python train.py --train_examples=97085 --num_classes=17 --lr_schedule="linear"
Rows from block 2 of a small class-conditioned image flow-matching model, named by matrix and row number. Rows with one number belong to one neuron. Each number is 128 + 32 x the weight over its row's rms, rounded and kept within 0 to 255. All counts start at 0.
Before each neuron's rows are labels from the 100 images, of 14976 (inputs lightly noised), where the neuron reaches its highest value: "strongest on" is what is common among them. Only what is clearly more common there than usual is listed. The data: microscope photos of single blood and bone marrow cells.
# fc1: MLP up (model.blocks.2.mlp.fc1.weight, 1024x256), inputs 0-85
# fc2: MLP down (model.blocks.2.mlp.fc2.weight, 256x1024, transposed), outputs 0-85

strongest on: cell type: eosinophil
fc1.375 [125 164 106 187 154 123 159 137  85  93 108 169 134 128 161 115 107 170 112 115 176  95 124 164 129 106 141 160  72  86 211 167 185 140  94  97 157 119  95 133 115 175 119 172  91 105 158 167 181 106 110 139 114 132 101 107 122 134  97 128 123 119 111 150 143 140 116 113 109 136 128 145 126 225 151 103 104 107  84 125 143 151 172 154 116 106]
fc2.375 [ 99 165 158 120  84 174 177 164 149 106 153  85 136 141 163 141 140 155 167 153 133 108 117 146 135 155 132 139  85 149  38 142 162 145 136 116 150 146 154 123  89 101  90  75 176 137 165 165 115 115 108 148 109 137 100  88  82  98 139  97  92  99 146  88 117 108 122 165 152 115 149 151 100  79 140 173 173  71 141 155 184 169 112 180 147  66]

strongest on: cell type: artefact
fc1.320 [153 181 155 149 130 106 173 139 103 180 150 172 100 114 158 110 120 144 118 133 162 166 107  79 100 133  81 116 169 116 117 179 153 106 111 143 101  86 136 126 193  99 163 149 106 181 128 144 154 138 148 152 135 211 169 153 105 160 185 148 138 185 152 124 163 178  81  48 124 146 140 136  51  55 138 141 182 143 121 165  99  91 183 195 111 163]
fc2.320 [168 154 156 136 119 130 110  84 184 133 152 111 128 151 120 138 129  83 164 154 117 113 136 133 115 154 115 174  67  92 199 121 132 204 133 107  87 136 135 139 143 139 127 102 102  86 176 100 107 112 173  90 137  64 142 149 123 144 136 135  93 139  96 116  89 136  98 137  91 102 158 137 133 142 158 158 189 176 162  67 108 146  67 173 126 130]

strongest on: cell type: artefact
fc1.340 [168 159  80 134  92 135 122 139 100 155 109 105 140 123 155 101 146 122 101 133 146 163 104  34 130  95 105 140 141  83 103 109 119 138 105 123  77 146 133 125 154 161 123 162 144 101 133 148 169 197 168 134 143 145 165  66 190 144 147 167 133 157 146 113 148 128 134 106 134 114 113 149 148 111 163 142 118 125 180 148 135 134 148 144 114 134]
fc2.340 [159 167 131 144 130 135 114 150 141  70 126 118 100 127 126 116 170 116 119  92 147 120 138  54 126 138 116  86 162 145 190 134  89 133 136 126 101 132 126 133 105 132 178  84  80 116 153  78 111  62  96 182  75 130 114  73  99 146  88 174 165  73 130 144 110 146 122 167 152 138  89 180 106 157 159 111 130  83 112  94 109 101 137 176 123 111]

strongest on: cell type: promyelocyte
fc1.595 [ 88  62 116 181 132 142 124 147 119 160 100 113 129 155 117 141 160  92 177 137 130 133 120 110 182 156 165 123 136 171 127 157  92 189 119 130 157 137 106 164 156 114  58 116 127  87 151 123 173 147  71 172 113 133  85 184  68 128 232 101 128 116 146 134  46 127 195 186 139 111 131 124 154 142 119 120 142 142 123 162  99  96  67 117 141 139]
fc2.595 [156  85 105 145 131 105 163 182 101  79  84  76 153 137 160 107 141 125 134 119 108 111  84 185 118 132  99 110 147 136 121  83 245 185 136 110 114 107  96  95 115 125 105 143 120 134  87 127 130 141 132 117  92  69 129  77  77 161 112 173 126 113 131 183 174 116 143  85 183  90 193  35 174 106 131 125 122 159 108  69 108 162 125 128 118 112]

strongest on: cell type: lymphocyte
fc1.520 [117 100 123 168 112 158 105 120 128 191 118  49 121  89 159  98 111 156  91 131 155 164 171 115 131 105 118 155 133 146  95 158  70 143 128 128 111  92 162 115 109 153 153 147 110 119 100 114  86 138  65 169 187 125 127 155 183  66  82  67 117  96 136 163 113 170 125 151 123  82  84 136 101 144 121 103 133 170 149 213 136 112 158  80   0 122]
fc2.520 [140 124 135 108 192  97 124 114 129 102 128 160  88 131 130 125 118 150 171 173 161  82 157 103 142 185 162  81 116 105 153 124 103 131 112 129 108 135 119 177  79 169 136  84 117 110  82 119 122 134  25  75  68 117 145 137  84 105 166 124 101 183 129  87 176 139 130 148 134 191  92 122 149 129 117 164 156 161 111 145 135 158  59  68 108  85]

strongest on: cell type: segmented neutrophil; smear: peripheral blood
fc1.305 [106 113 101 168 144  86  81 125 109 119 153 124 148 105 117 158 182 149 144  87 145 125  83 117 165 139  85  88  71 124 164 137 165 143 120 149 146 133 123 123 110 160 133 130 155  97  93 137 151 129 104  45 170  87 146 128 137 104 123 126 148 149 130 146 122 174 130  99 131 133  70 162 119 140 137 135 119 148 104 160 154 121 141 121 113 117]
fc2.305 [ 85 114  66 133 124 146 135 146 129 117 124 140 100  89 119  73 101 127  92  93 142 123 152 116 172 108 156 163 170 123  82 121 143 155 108 145 109 101 115 122  95 163 156 131 101 158 126 146 139 130 130 182  72 152 180 155  77 138 148 158 108 118 147 134 141 176  72  61  68 156 107 139 130 106 139 110 129 157 120 113 163 133 167 126  99 151]

strongest on: cell type: artefact
fc1.6 [103 176 122 162 129 154 183 128 199 138 183 104 223 112 145 128 115 124  76 152 160 141 179 149 119 161 125  86 108 108 162 107  85 184 123 121  59 113 148 124 146 149 154 109 136 123 122 130 114 137 220 215 116 159 144 122 137 152  85 207 145  60 192 127 130  99 147 136  96 128 148  94 135  57  77  92 147 167 190 141 116 107 168 159 122 109]
fc2.6 [176 152 117 141  98 121 138 107 197 118 120 127 130  74  93 162 169 145 124  86  65  99 122 170  97 115 131 176 109 108 131  91  77 140 163 118 103 131 138 126 144 107 201  99 153 143 184 131  86 130 159  91 113 115 140 118 151 140 126 167 120 165 123 151 106 130 159 103  81 103 106 140  78 131 106 148 166 165 140 150 138 186 128 187 144 105]

strongest on: cell type: erythroblast
fc1.224 [207 126 105 209 120 126 122  71 136 150 135 145 147 122  90 187 126  98 121  74 185 123 152 163 180 145 146 150 134 143 197 128 127 134 120 166 183  89 105 137  98 121 115  85 121 152 156  98 137 129 128 166 138 106 134 112 134 106 187 172 123 136 112 148 137 108  74 143 122 160 126 143 172  45 156 157 126  91 135 122 136 136  79 116 105  89]
fc2.224 [134  64 106  86 148 209 142 135  94 184 195 166 132 195 163  91 143 164  74 171 139 137  89 125 111 137 108  87 159 163 110 167  11 143 132 111 117 132 120 101  80 163 163 119 157 149 132 115 178 108  76 107 105 148 113 149 151 101  98 117 102 146  91 124 176 102 132 161 140 127 119 105  52  98 161 126 102 124  93 103  93 171 150 107 168 156]

strongest on: cell type: artefact
fc1.115 [180 114 145 110 132 128 165 110 112 104 138 118 142 122 106 122 143 129 173 142 147 106 168 122  99  92 137 155 154 149 123 146 124 145 119 192  98 108 128 213 135 100 148 138 102 129 100 140 150 174 114 154 142  98 132 115 183 134 210 193  81 120 154  74  89 151 151  99 110 120 158 106 148 123  85 186 121 115  59 154 169 145 142  88  63 143]
fc2.115 [155 103 151 104  74  80 170 139 135 107 104 189 106 148  70 127 127 108 121 126  67 172  93 109 177 177  97 139  71 107 163 142 120 167 134 127 102 183  86  89 160 113 129  64 111 137 191  98 160 118 198  78 122 183 140 124 149 135 145 140 113  97 128 111  81 156  73  98  83 168 216  95  81 145  97 166 150 140  65  83 119 129 122 130  69 124]

strongest on: cell type: lymphocyte
fc1.377 [155 137 136 137 165 159 119 162 179  77  81 122 113  88 222  77 133 119 118 128  86 160 113 143 169 220 108 115 130 156 116 119 136 132 110 177 143 160 114 129 143 132 170 154 104 163  75 147 155 130 144 143  88 161 127 106 172  73 126 120 139 122 122 128 117 126 135 122 151  55 135 116 151  79 188  88 156 102 174 173 122 112 142 141  86 140]
fc2.377 [185 153 108 153 126 148  85 152 152 145 135  65 113  71 177 145 143 111 106 154 162 114 152 119 117 166 150 126 101 169 136 137 158 153  90 156 135 125 128 104 112 169 159 111 156  57  97  75 145  88 155 110 152 157 123 126 163  78 161 186 162 124 152 155  84 126 162 137 122 175 101 141 171  90 173 174 117  86 126 120 171 116 126 141 124 112]

strongest on: cell type: segmented neutrophil; smear: peripheral blood
fc1.420 [111  92 144 149 220 149 138 119 150 117 155 127 106 142 142 109 150 139 153 161 138 123 134 144 165 125  99 122 128 140 151 105 134 130 115 206 169 150 118 157  99 146 132 129 132 161 147 170 199 154 136 155  85  92 110 166 210 124 109 187  88 131  69 140 214 143 112 114 134 137 136 192 131 170 119 119 156 171 145 109 133 133 132 182 166  78]
fc2.420 [143  89 101 116 126  92  92  96 100 182 160  23 164 154 155 103 158  71  90 171 107 135 117 140 128 144 102 110 119 170 111 179 142 192  85 127 165 181 123 167 103 114 166 138  84 115 134 131 128 115 112 169 209 141 167 162 194 137 108 146 208 165 142 109 122 145 158 100 133 153 134 125 146 140 153 192 106 152 139 110 136 127 173 155 151 179]

strongest on: cell type: artefact
fc1.233 [128 109 160  72 185 102 107 107  71 116 165 109 137 128 173 133 143 140 153 116 134 135  74 195 131  80 154 130 123 200 155 146 114 141 141 164 147 113 111 116 182 185 118 155 149 124 142 116 146 129 190 115  97 183 171 138 178 107 118 117 135 147 129 110 133 141 151 138 144  92 159 177 153 112 178 117 122 110  93 148  58  48 118 107 140  94]
fc2.233 [191 153 184 143  94 138 139 121  92 140  28 150 155 129 110  73  97 129  68 114 103 135  55 149 123  70 110 155 147  77 175 123 152 186 103 123 129 139 113 119 137 156 154 159  46 133 149 139  79 128 182 180 146 105 123 106 141  87 107 156 145 114 100 133 154 174  60 139  89 142 167 107  84 147 139 136  99 104 159  99  50 124 115 145 133 131]

strongest on: cell type: promyelocyte
fc1.365 [206 135 116 141 172 158 160  75 114 145  67  98 101 161  90 166 131 136 109 131 116 118 145 139 110 151 118 175 168 120 167 149 157 132 122 124 173 102  88 135  95  85  59 146 107  73 158  91 149 115 178 134 167 135 159 140 151 162 172  96 140 161 149 115  91 126 158 111 110 180 101 129 143 144  95 125 110  92 143 119 134 163 130 112 173  87]
fc2.365 [125  85 106 157 165 130 141  82 131 137 135 161 123 162 132 134 142 127 132 101 125 119 127  98 191 155  92 104  88 174 139 113  94 174 125 142 150 120  92 124 146 107 116 100 121 131  85 106 183 186 117  93  93 140 213 153 120 163 107 139 105  92 169 189 133  88 102 138 101 119 157 180 115 141 120 139 132 139  46 162  81 177  69 112 128 142]

strongest on: cell type: plasma cell
fc1.638 [144 171 145 168 170 143 156 191 126  85 119 152 102 186 130 140 146 138 169 136 120 113 173 127 134 185 177 110 158 100 168 102 142 176 109 112 104 121 108 126 194  87 121 127 117  80 120 125  90 132  93 147 171 129 135 140 118  89 144 104 121 166 126 119 134  49 140 128 158  99 152  78 136 142 145 115 156 123 121 127 136 171 106 146  76 132]
fc2.638 [ 98 143  89 123 116 119 174 177 200 154  94  91 159 114 163 130 109 144 129  83 108  88 131 118 154 123 154 181 112 174 121 140 172 135 103 116 122 127  91 185 164  73 134 123 148  96 153 114  94  88 131 140  76 160 146 150 149 146 110 142 146 127 151 162  50 144 136 110  79 122 149  90 107 106 142 151  95 114 148 101 178 146 154 171 105 134]

strongest on: smear: peripheral blood
fc1.537 [113 103 142 126 126  66 118 125 171  97 151 119  92 125 203 107 121 107  89 101 114 101 117 181 134 102 171  70 122 142 140 163 104 178 130 153 129 119  95 139 122 114 127 142  92 173 152 156 122 141 136 111 128 116 126 105 130 137 132 207 118 129 140 140  89 124 114 137 151 120 147 113 110 136 107  32 149 160  68 127  87 104 147  88 142 156]
fc2.537 [119 125  98 144 152 185 112 100 200 107 138 156 191 121 108 156 111 100 205 144 100 107 122 135  97 108 164 145 158 128 102  80 149 144 121 116 139 181 156 138 134 154 124 151 130 139 163 143  87  64  75 154  93 123 102 149 151 161  91 172 132 122 143 136 160 143 164  93 115 152 105 110  99  88 149  62 155 215  65 108 193 139 102 129 126 140]

strongest on: cell type: erythroblast
fc1.25 [115 177 177 186 152  80  92 119 151 139 104 129 149 161 157  60 127 122  97 145 147 142 125 110 141 131 146 163 147 160 107  95 131 170 147 146 102  99 122 171 163 118 146 134 118 189 132 147 157 107 144 107 130 153 150 121 199 151 178  92 139 136 138 177  66 114  33  83 121 145 162 122 119 121 161 110 118 137 190 124 111  77 103 107 119 132]
fc2.25 [ 77  99 160 219 160 143 170 108 147 108 156  72 136 162 135 131  92 124 140 112  55 131 122 115  55 112 100 174 150 150 147 141 124  96 101 131 133 134 112 137 107 134 146 188 177 154 168 120  89  94 163 173 150 137 120 144  95 207 106 140 165 169 145  81 158  94  81 165 133 123 149  65  96 128 171  97 117 112 143 161  88  89 142  83 116 123]

strongest on: smear: peripheral blood; cell type: segmented neutrophil
fc1.197 [144 159  96 115 103 130 122 140 113  96 167 218 132 101 145  90  92 152 121 142 113 116 130 115 109  86 142  74  86  97 130 127 154 126  75 156 146 103 139 136  99 129 147  89 121 147  77  86 131 129 161 125  73 135 113 143 173 146 168 124 195 145 113 166  91 138 131 127 121  50 154 163 139  96 109 177 122  89  36 165 146 119  77 172  62 158]
fc2.197 [126 161 135 145 163 115 125 139 101 168 128  91  82 143 144 135 126 120 149  96 189 171 148 129  90 121  67 180 188  95 115 135 136 154 110 146 125 178 116 135 110 133  94 179 121 170 124 121 135 130 112 136 173 128 120 149  77 152  82  96 139  48 108 100 132 148 111 130 122 198 161 154 137 161 131 123 107  86 184 186 102  88  82 201 148 154]

strongest on: cell type: artefact
fc1.102 [185 167 116 135 105  99 103 118  68 169 197 151 130 138 124 107 117 138  83 124 106 138 147 152 118  29 133 177 156 160 132 186 170 158 110  81 118 142 172 143 160  51 196 133 114 122 119 129 140 136 109 164 124 161  90 152 116 164 125  69  74 108 166 139 146 128  72 161  75 152 144  77 126 135 145 180 139 167 168 110 155  92 201 122 130 148]
fc2.102 [163 163 150  80 132 124  81 237 121 127  91  65 160 146  58 100 202  98 173 167 160 119 139 101  96 134 135 137  94 114 125 101 159 132 193 125 130 109 120 105  97 160 121 138 115 131 106 159 124  84 169 161 179 113 191 136 136 189  98 103 129 136 126 191 118 121 190  66 114 154 126 119 161  54 133 172  94 151 132 161 168 120  93 112  89  90]

strongest on: cell type: plasma cell; cell type: promyelocyte
fc1.745 [103 133  89 135 144  66 157 128 145 142 107 127 112 155 149 186 203 137 188 149 153 115 121  83 135 125 146 155 105 114 158 144 134 123  88 127 172  42 149 156 171 141 171  98  91 153 105 136 101  71 106 109 164 107 148 143  89  74 176  71 143 132 168 162 182 155  39 166 139 117 100  75  98 166 174 100 133 137 115 150 205 104 129 163 127 128]
fc2.745 [212 150 111  85  86 180  82 226 103 129 140 167 117 107  80 172 169 122 126 127 173  75 108 142 117 179 144 131 122 165 150 123 132 157 160 116 156 143 114 131 121  80 149 148 162 154 127  91  57  86 133 102 145 114 146 172  81  75 150 111 116 103  93 200  88  98 178  92 173 195 153 168 146 133 148 164 138 108 118 104 129 140  94 115 137 108]

strongest on: cell type: plasma cell
fc1.465 [113  64 146 121 118 189 142 153 129 107 129 109  82 174 136 103  91 120  97 171 111 127 117  95 121 145 181 109 109  88  70 152 140 157  97  85 125 129 160 120 124  86 126  68 103 142 148 100 164 145 145  80 108 184 126  88 170 153 118 106 137 177 194  95 124 142 114 130 181  79  73  81 102 160 177 144 166 176 155 124 141 143 124 140 150 130]
fc2.465 [ 94  70 118 120 162  73  95 141 142 141 111 116 136 171 137 143 168 151 183 130 119 120 118  68 125 139 129 184 172  85 141 113 148 166  76 126 182 188 105  94 118  47 121 128 152 118 133 116 111  86  96 205 163 138 105  79 114 156 110  89 125  71  84  95 139 114  79 140 170 158 157  64 138 144 175 126 135 206  74 124  74 129 121 129 155 133]

strongest on: cell type: eosinophil
fc1.720 [129 193  78 153 141 148 141 116 150 123  52 144  74 115 170 114 121 179 134 128 173 154  97 146 114  85 107 136  88 124 109  93 130 127 138 107 109  86 124 101  78 133 108 172 128  61 148  87 139  98 154 131 128 110 108 102 152 117  98 122 146 104 160 176 151 142 170 145 138 115 122  56 162 135 149  99 131  85  81 133 124 133 169 158 157 154]
fc2.720 [105 204 157 119 145 114 153 195 152 154 103 103 158 106 191 164 157 200  93  93 105 128 140 153 173 146 102  71  84 141 121 123 160 120 140 135 108  77  79 188 136 159 117 134 134 154 124 146 104 133  93 114 108 140 140 129  56  82 116 135 112 117 161 127  95 135 106 188 152 143  78 122  87  94 149 127  97  81  94 159 161 213 119 142 164 197]

strongest on: cell type: erythroblast
fc1.654 [ 56 102 164 127  78 128  97 184  72 145 121 103 134 146  94 102 110 150 105 137 171 139  92 127  77 175 103 144 106 119 128 106 111 172 119 144 107 111 131 172 108 117 103 122 124 175 178 109 148 157 105 127 103 124  62 118  88 131 165 150 104 125 127  63 164  96 116  95 188 114 150 109 152 183 121  32 221 127 138  86 133 164  94  99 170 130]
fc2.654 [119  85  77  91 144  74 140 115  95 100  99 107 173 116  86 139 140 155 134  97 105 124 124  99 176 110 126 150 113 116 106 152  23 156 134 121 131 110 186  91  95 100 154 165 162 161 127 108 191 184  70 126  98 139 142 153 102 140  97  94 105 128 121 123 102  94 119 164  62 158 173  89 130 106 147 111 142 112 121 184 104 199 116 119 120  85]

strongest on: cell type: blast
fc1.3 [130 125 166 108 102  93  92 107  99 152 161  73 160  93 130 129 148 144 103  74 132 106 101 103 129 160 138 132 100 222 146 105 140 118 110 131 155  85 134  58 141 164 160 136 175 116 108 161 169 118 119 153 133 176 110 168 177  69 178 106 149 134  62  98  90 100  68 181 189 109 114  99 126 104 130  86 128 150 173 106 141 130 145 141  85 146]
fc2.3 [ 95 141 103 157 110 154 112 104 144  91 131 138 108 136 139 105 130 112  73 133 138 175 118 135 121 102 154 129 144 124  99 103 205 157 131 139 168  85 147 176 148 147 113 102 241 100  46 131 126 162 106 138  76 145 164  76 125 149 155 105 162 131 174 120 133 148 132 162 166 141 173 112 180 135  82 100 166 131 164 116 109  80 162 111 153 144]

strongest on: cell type: promyelocyte
fc1.63 [112 118 137 139 201 117  93 121  90 141 142 115 160 158 161 143 103 134 129 158 149  94  70  80 127 228 159 123 170 115 111 150  15 109 112 177 134 137 182 128 123  74 106 103 137 164  69 181 172 115 178 125 138 165 136 141 105 114 139 123 154 140  83 140 101 132 155  91 161 159 143 147 200 117 103  85 133 102  77 155 109  86  67 152  79 130]
fc2.63 [135 127 134 150 151 144 144 175 106 155  88 100  85 167  78  85 190 147 122 113 161 102 106 120  78  86 134  91 164 113 143 162  72 137 126 117 109  98  93 120 153 107 108 144 125 113  76 140 133 152 144 164 120  90 123 126 120 145 129 116  92 124 114 155 103 119 168 166 144 120  89 113  27 109 165 169  66 137  95 133 104 135 122 127  91  91]

strongest on: cell type: proerythroblast
fc1.459 [127 134 135  96 147 150 148 164 167  57 132 172 117 118 133 115  85 113 127 144  90 195 138 112 147 141  79 151 164  98 107  79 142 137 134 167 143 125 113 102 191 206 125 136 151 144  69 106  67 103 121 166 115 145 133  72 129 134  55 168 143 100 118 111 115 125 145 129 190 124  94 106 115 146 103 109 134 147  60 102 162 142 109 128 127  91]
fc2.459 [149 160 135 148 104 169 101 133 146  83 144 103 156  97 130 152 152  69 188 115 128 128 142 117 137  56 111 125 144 165  71 104 146 153 155 117 125  76 107 191 202 127  56 179 146 142 111 122 114  83 101 119 109  98 147 145  67 114  72  94 121 133 118 102  91 190 112 146  76  98 134 112 133 129 182 125 160  90 119 127 193 190 114 148 142 161]

strongest on: cell type: promyelocyte
fc1.245 [136 128 107 104 142 117 116 143 115 155 105 145 136 145  67 189 132 133 124 103 195 185 144  62 144 145 105 131 109  91 138 135 124 132 111 133  74 146 122 125 115 158 128  35 123 145 132 160 134 102 174  99 143 134  91  91  73  89  73 107 172 172 102 128 152  86 143  87 171 150 105 136 105 106 150 176 110 125  96 144 162 115 139 161  94 115]
fc2.245 [ 91 188 118 136 115 124 114 150 154 105 141 180 173 131  69 125  72 103 110 106 133 106  72  57  77 105  88 100 148 144 113 145 191 182 153 142 137 137 143 122 147 168 147 203  56 136 138 133  82 126 133 155  82 103 146 122 140 122 163 120 102 108 148  93  88 121 123 126 107 128 115 118 146  90 123 139 108 145 151 149 157 139 106 122 163  78]

strongest on: cell type: segmented neutrophil
fc1.626 [112 123 156 101  95 175 145 170  81 163 118 145 133 120  93  96 108 139 115 108 132 136 161 156 102 112 154 169 147 189 161 144 103 142 156 139 143 151 156 129 186  68  91  71 115 125 170 113 130 172 162 138 139 134 102 167  73 141  98  94 152  81 133 141  58 126 162  87  77 103 185 100 150 126 127 136 113  64  79 104  97  86  89  77  80  78]
fc2.626 [160 174 109 140 158 124 142 209 112 121  63 110  56  31  74 155 119 133 127 100 112 119 124 123  99 124 186 135 162  78  91 125 194  90 157 149 141 157 169 145 123 139 166 114 118 124 181 102 162 100 117 167 121 112 152 111  75 167 131 114  92 186 134  99 178 113 108 115 138 131 160  67 120  91 167 124 116 149 175 147 155  66 124 112 158  76]

strongest on: cell type: promyelocyte
fc1.704 [171 154 106 136 110 119 135  84 152 150 149 115 162 116 146 109 113  97 142 116  93 132 139  84 128 148 152 160 142 132 102 188 107 131 107 121 175 171  90  85 118 137 142 160 155 113 128 143 124 121  79 119  93 165  24 140 109 141 147 108 118 146 145 171  78 122 173 129 127 141 155 115 111 145  90  89 175 148 112 126 111 145 123 133 109 142]
fc2.704 [ 69  90  69 137 106 105 121 197 120 146  25  88 191 130 159 184 120  80 112 121 133 147  66 201 152  89 131 171 134 135 137 139 194 160 104 125 110  91 139 127 167 143  71 120 140 108  95 125 144 127 108 180 133 111 129 127 119 160 118  97 138  55 126 165 191 121 133  51 135 116 169  86 187  94 215 129  59 121 105  87  69 156 125 176 115 135]

strongest on: cell type: artefact
fc1.756 [ 84 177 150 122 100 129 116 148 123 120 127 112 147 167  70 126 113 164 110 104 182 106 114 125 142 110  94 193 156  69 142 109 121 161 126 161 104  72 143  97 129 129 129 118 145  25 169 133 117 137 103 202 124  86 145 122 182 185 119 213 134 127 129 105 137 113 121 108 190  98  79 108  92 131 140 127 120  79 170 138 115 127  90  94 161 123]
fc2.756 [118 144 141 109 110 120  88 167  79 141  87 203 168 159 137 130 110 148 135 117 132 119 141  93 183 115 139  92 152 125 142 132 142  96 155 117 141 116  88  93 104 157 115  65  96 161 185 185  59 199  98  91  92 156 111  90 134 129 129 109 117 130 107 100  84 132 123 181 174 113 121  98 124 155 116 124 136  56 142 111 101 148 180 152  79 128]

strongest on: cell type: promyelocyte
fc1.163 [134 128 118 112 154 184 148 131 116 123  89 141 126 174 129 104 155  99 131 153 107 140 115 120  70 147 123 107  66 124 109 142 157 155 154 130 150 104  88 162 131 122 101 145 111 130 126 150 192 132  80  88 165 178 145  88 120 156 147  66  93 182 115  94 193 107 129 159 110 129  98 100 171  92 114 138 121  78 141 170 144 107 117 168  91 178]
fc2.163 [181 180 159 143  61 116 132 173 125 193  89 154 152 123 165 137  75 177 144 101 129 136 121 111 176 116 146 123 166 158 147 144 139 145 177 124 139 118  95  66 115 113 104  98 127 127 147 115 118 144  99  93 164 133 106  81 165  90 100 102 129 145  95 183  72 160 120 177 166 106 126 100 126 148  71 142 136  86 102 120 108 134 126 142 168 120]

strongest on: cell type: plasma cell
fc1.117 [125 173  93 116 145 104 116 164 178  98 129 111 118 111 142 104 119 215 126 121 144 129 109 137 167 151 100  74 105  98 135 116 123 148 128 109  86  90  86 133  97 157 121 129 138  96 154 138 117 126  48  96 133 140 131  92 120 124 158 105 115 170 139 185 150 129 114 103 157  95 156  72  82 136 194 138 135 114 164 106 116 110 114 159 145 120]
fc2.117 [108 168  86 150 125 194 121 247 155 157 165  93 136 106 149 134 142  96 119 141 108 139 174 155 168 138 125 128 123 171 107 175  86 189 127 118 144 157 138 167 142 123 143  77 145 130 175 172 196 191  70 152 141 110 145 134 149 159  97 109 154 119 163 141 102 108 184 138 140 151 121 165 150 101 176  89 101  68 121 107 136 145 150 204 162  91]

strongest on: cell type: promyelocyte
fc1.88 [144 155  90  98 154 145 133 118 131 111 130 107  43 188 172 144 104 122 128 154 168 131  77 116  99 158  81 121 148 238 149 139 149 115 122 123 107 130 129 129  75 170  98 122 149 128 119 157 186  84 114  74 122 174 159 104 110 122 137 141 104 153 153  89  97 137 140 183 188 124  87 131  99 156 124 118 162  78 136 136  69  78 121 153 142 115]
fc2.88 [149 165 151  84 110 126 145 122 163 133 108 149 183 119  83 152 103 133 125  83 127 153 128  75  62 118  98 152 133  90 159 115 128 117 115  85 117 157 177 145 196 145 117 163  96 133 126 118 169 154 102 132 118 128 159 138 127 122 177 173 126 108  86  81 117 119  90 127 167  69  92 148 148 123 123 110 114 103 186 141 166 132  93 124  91  53]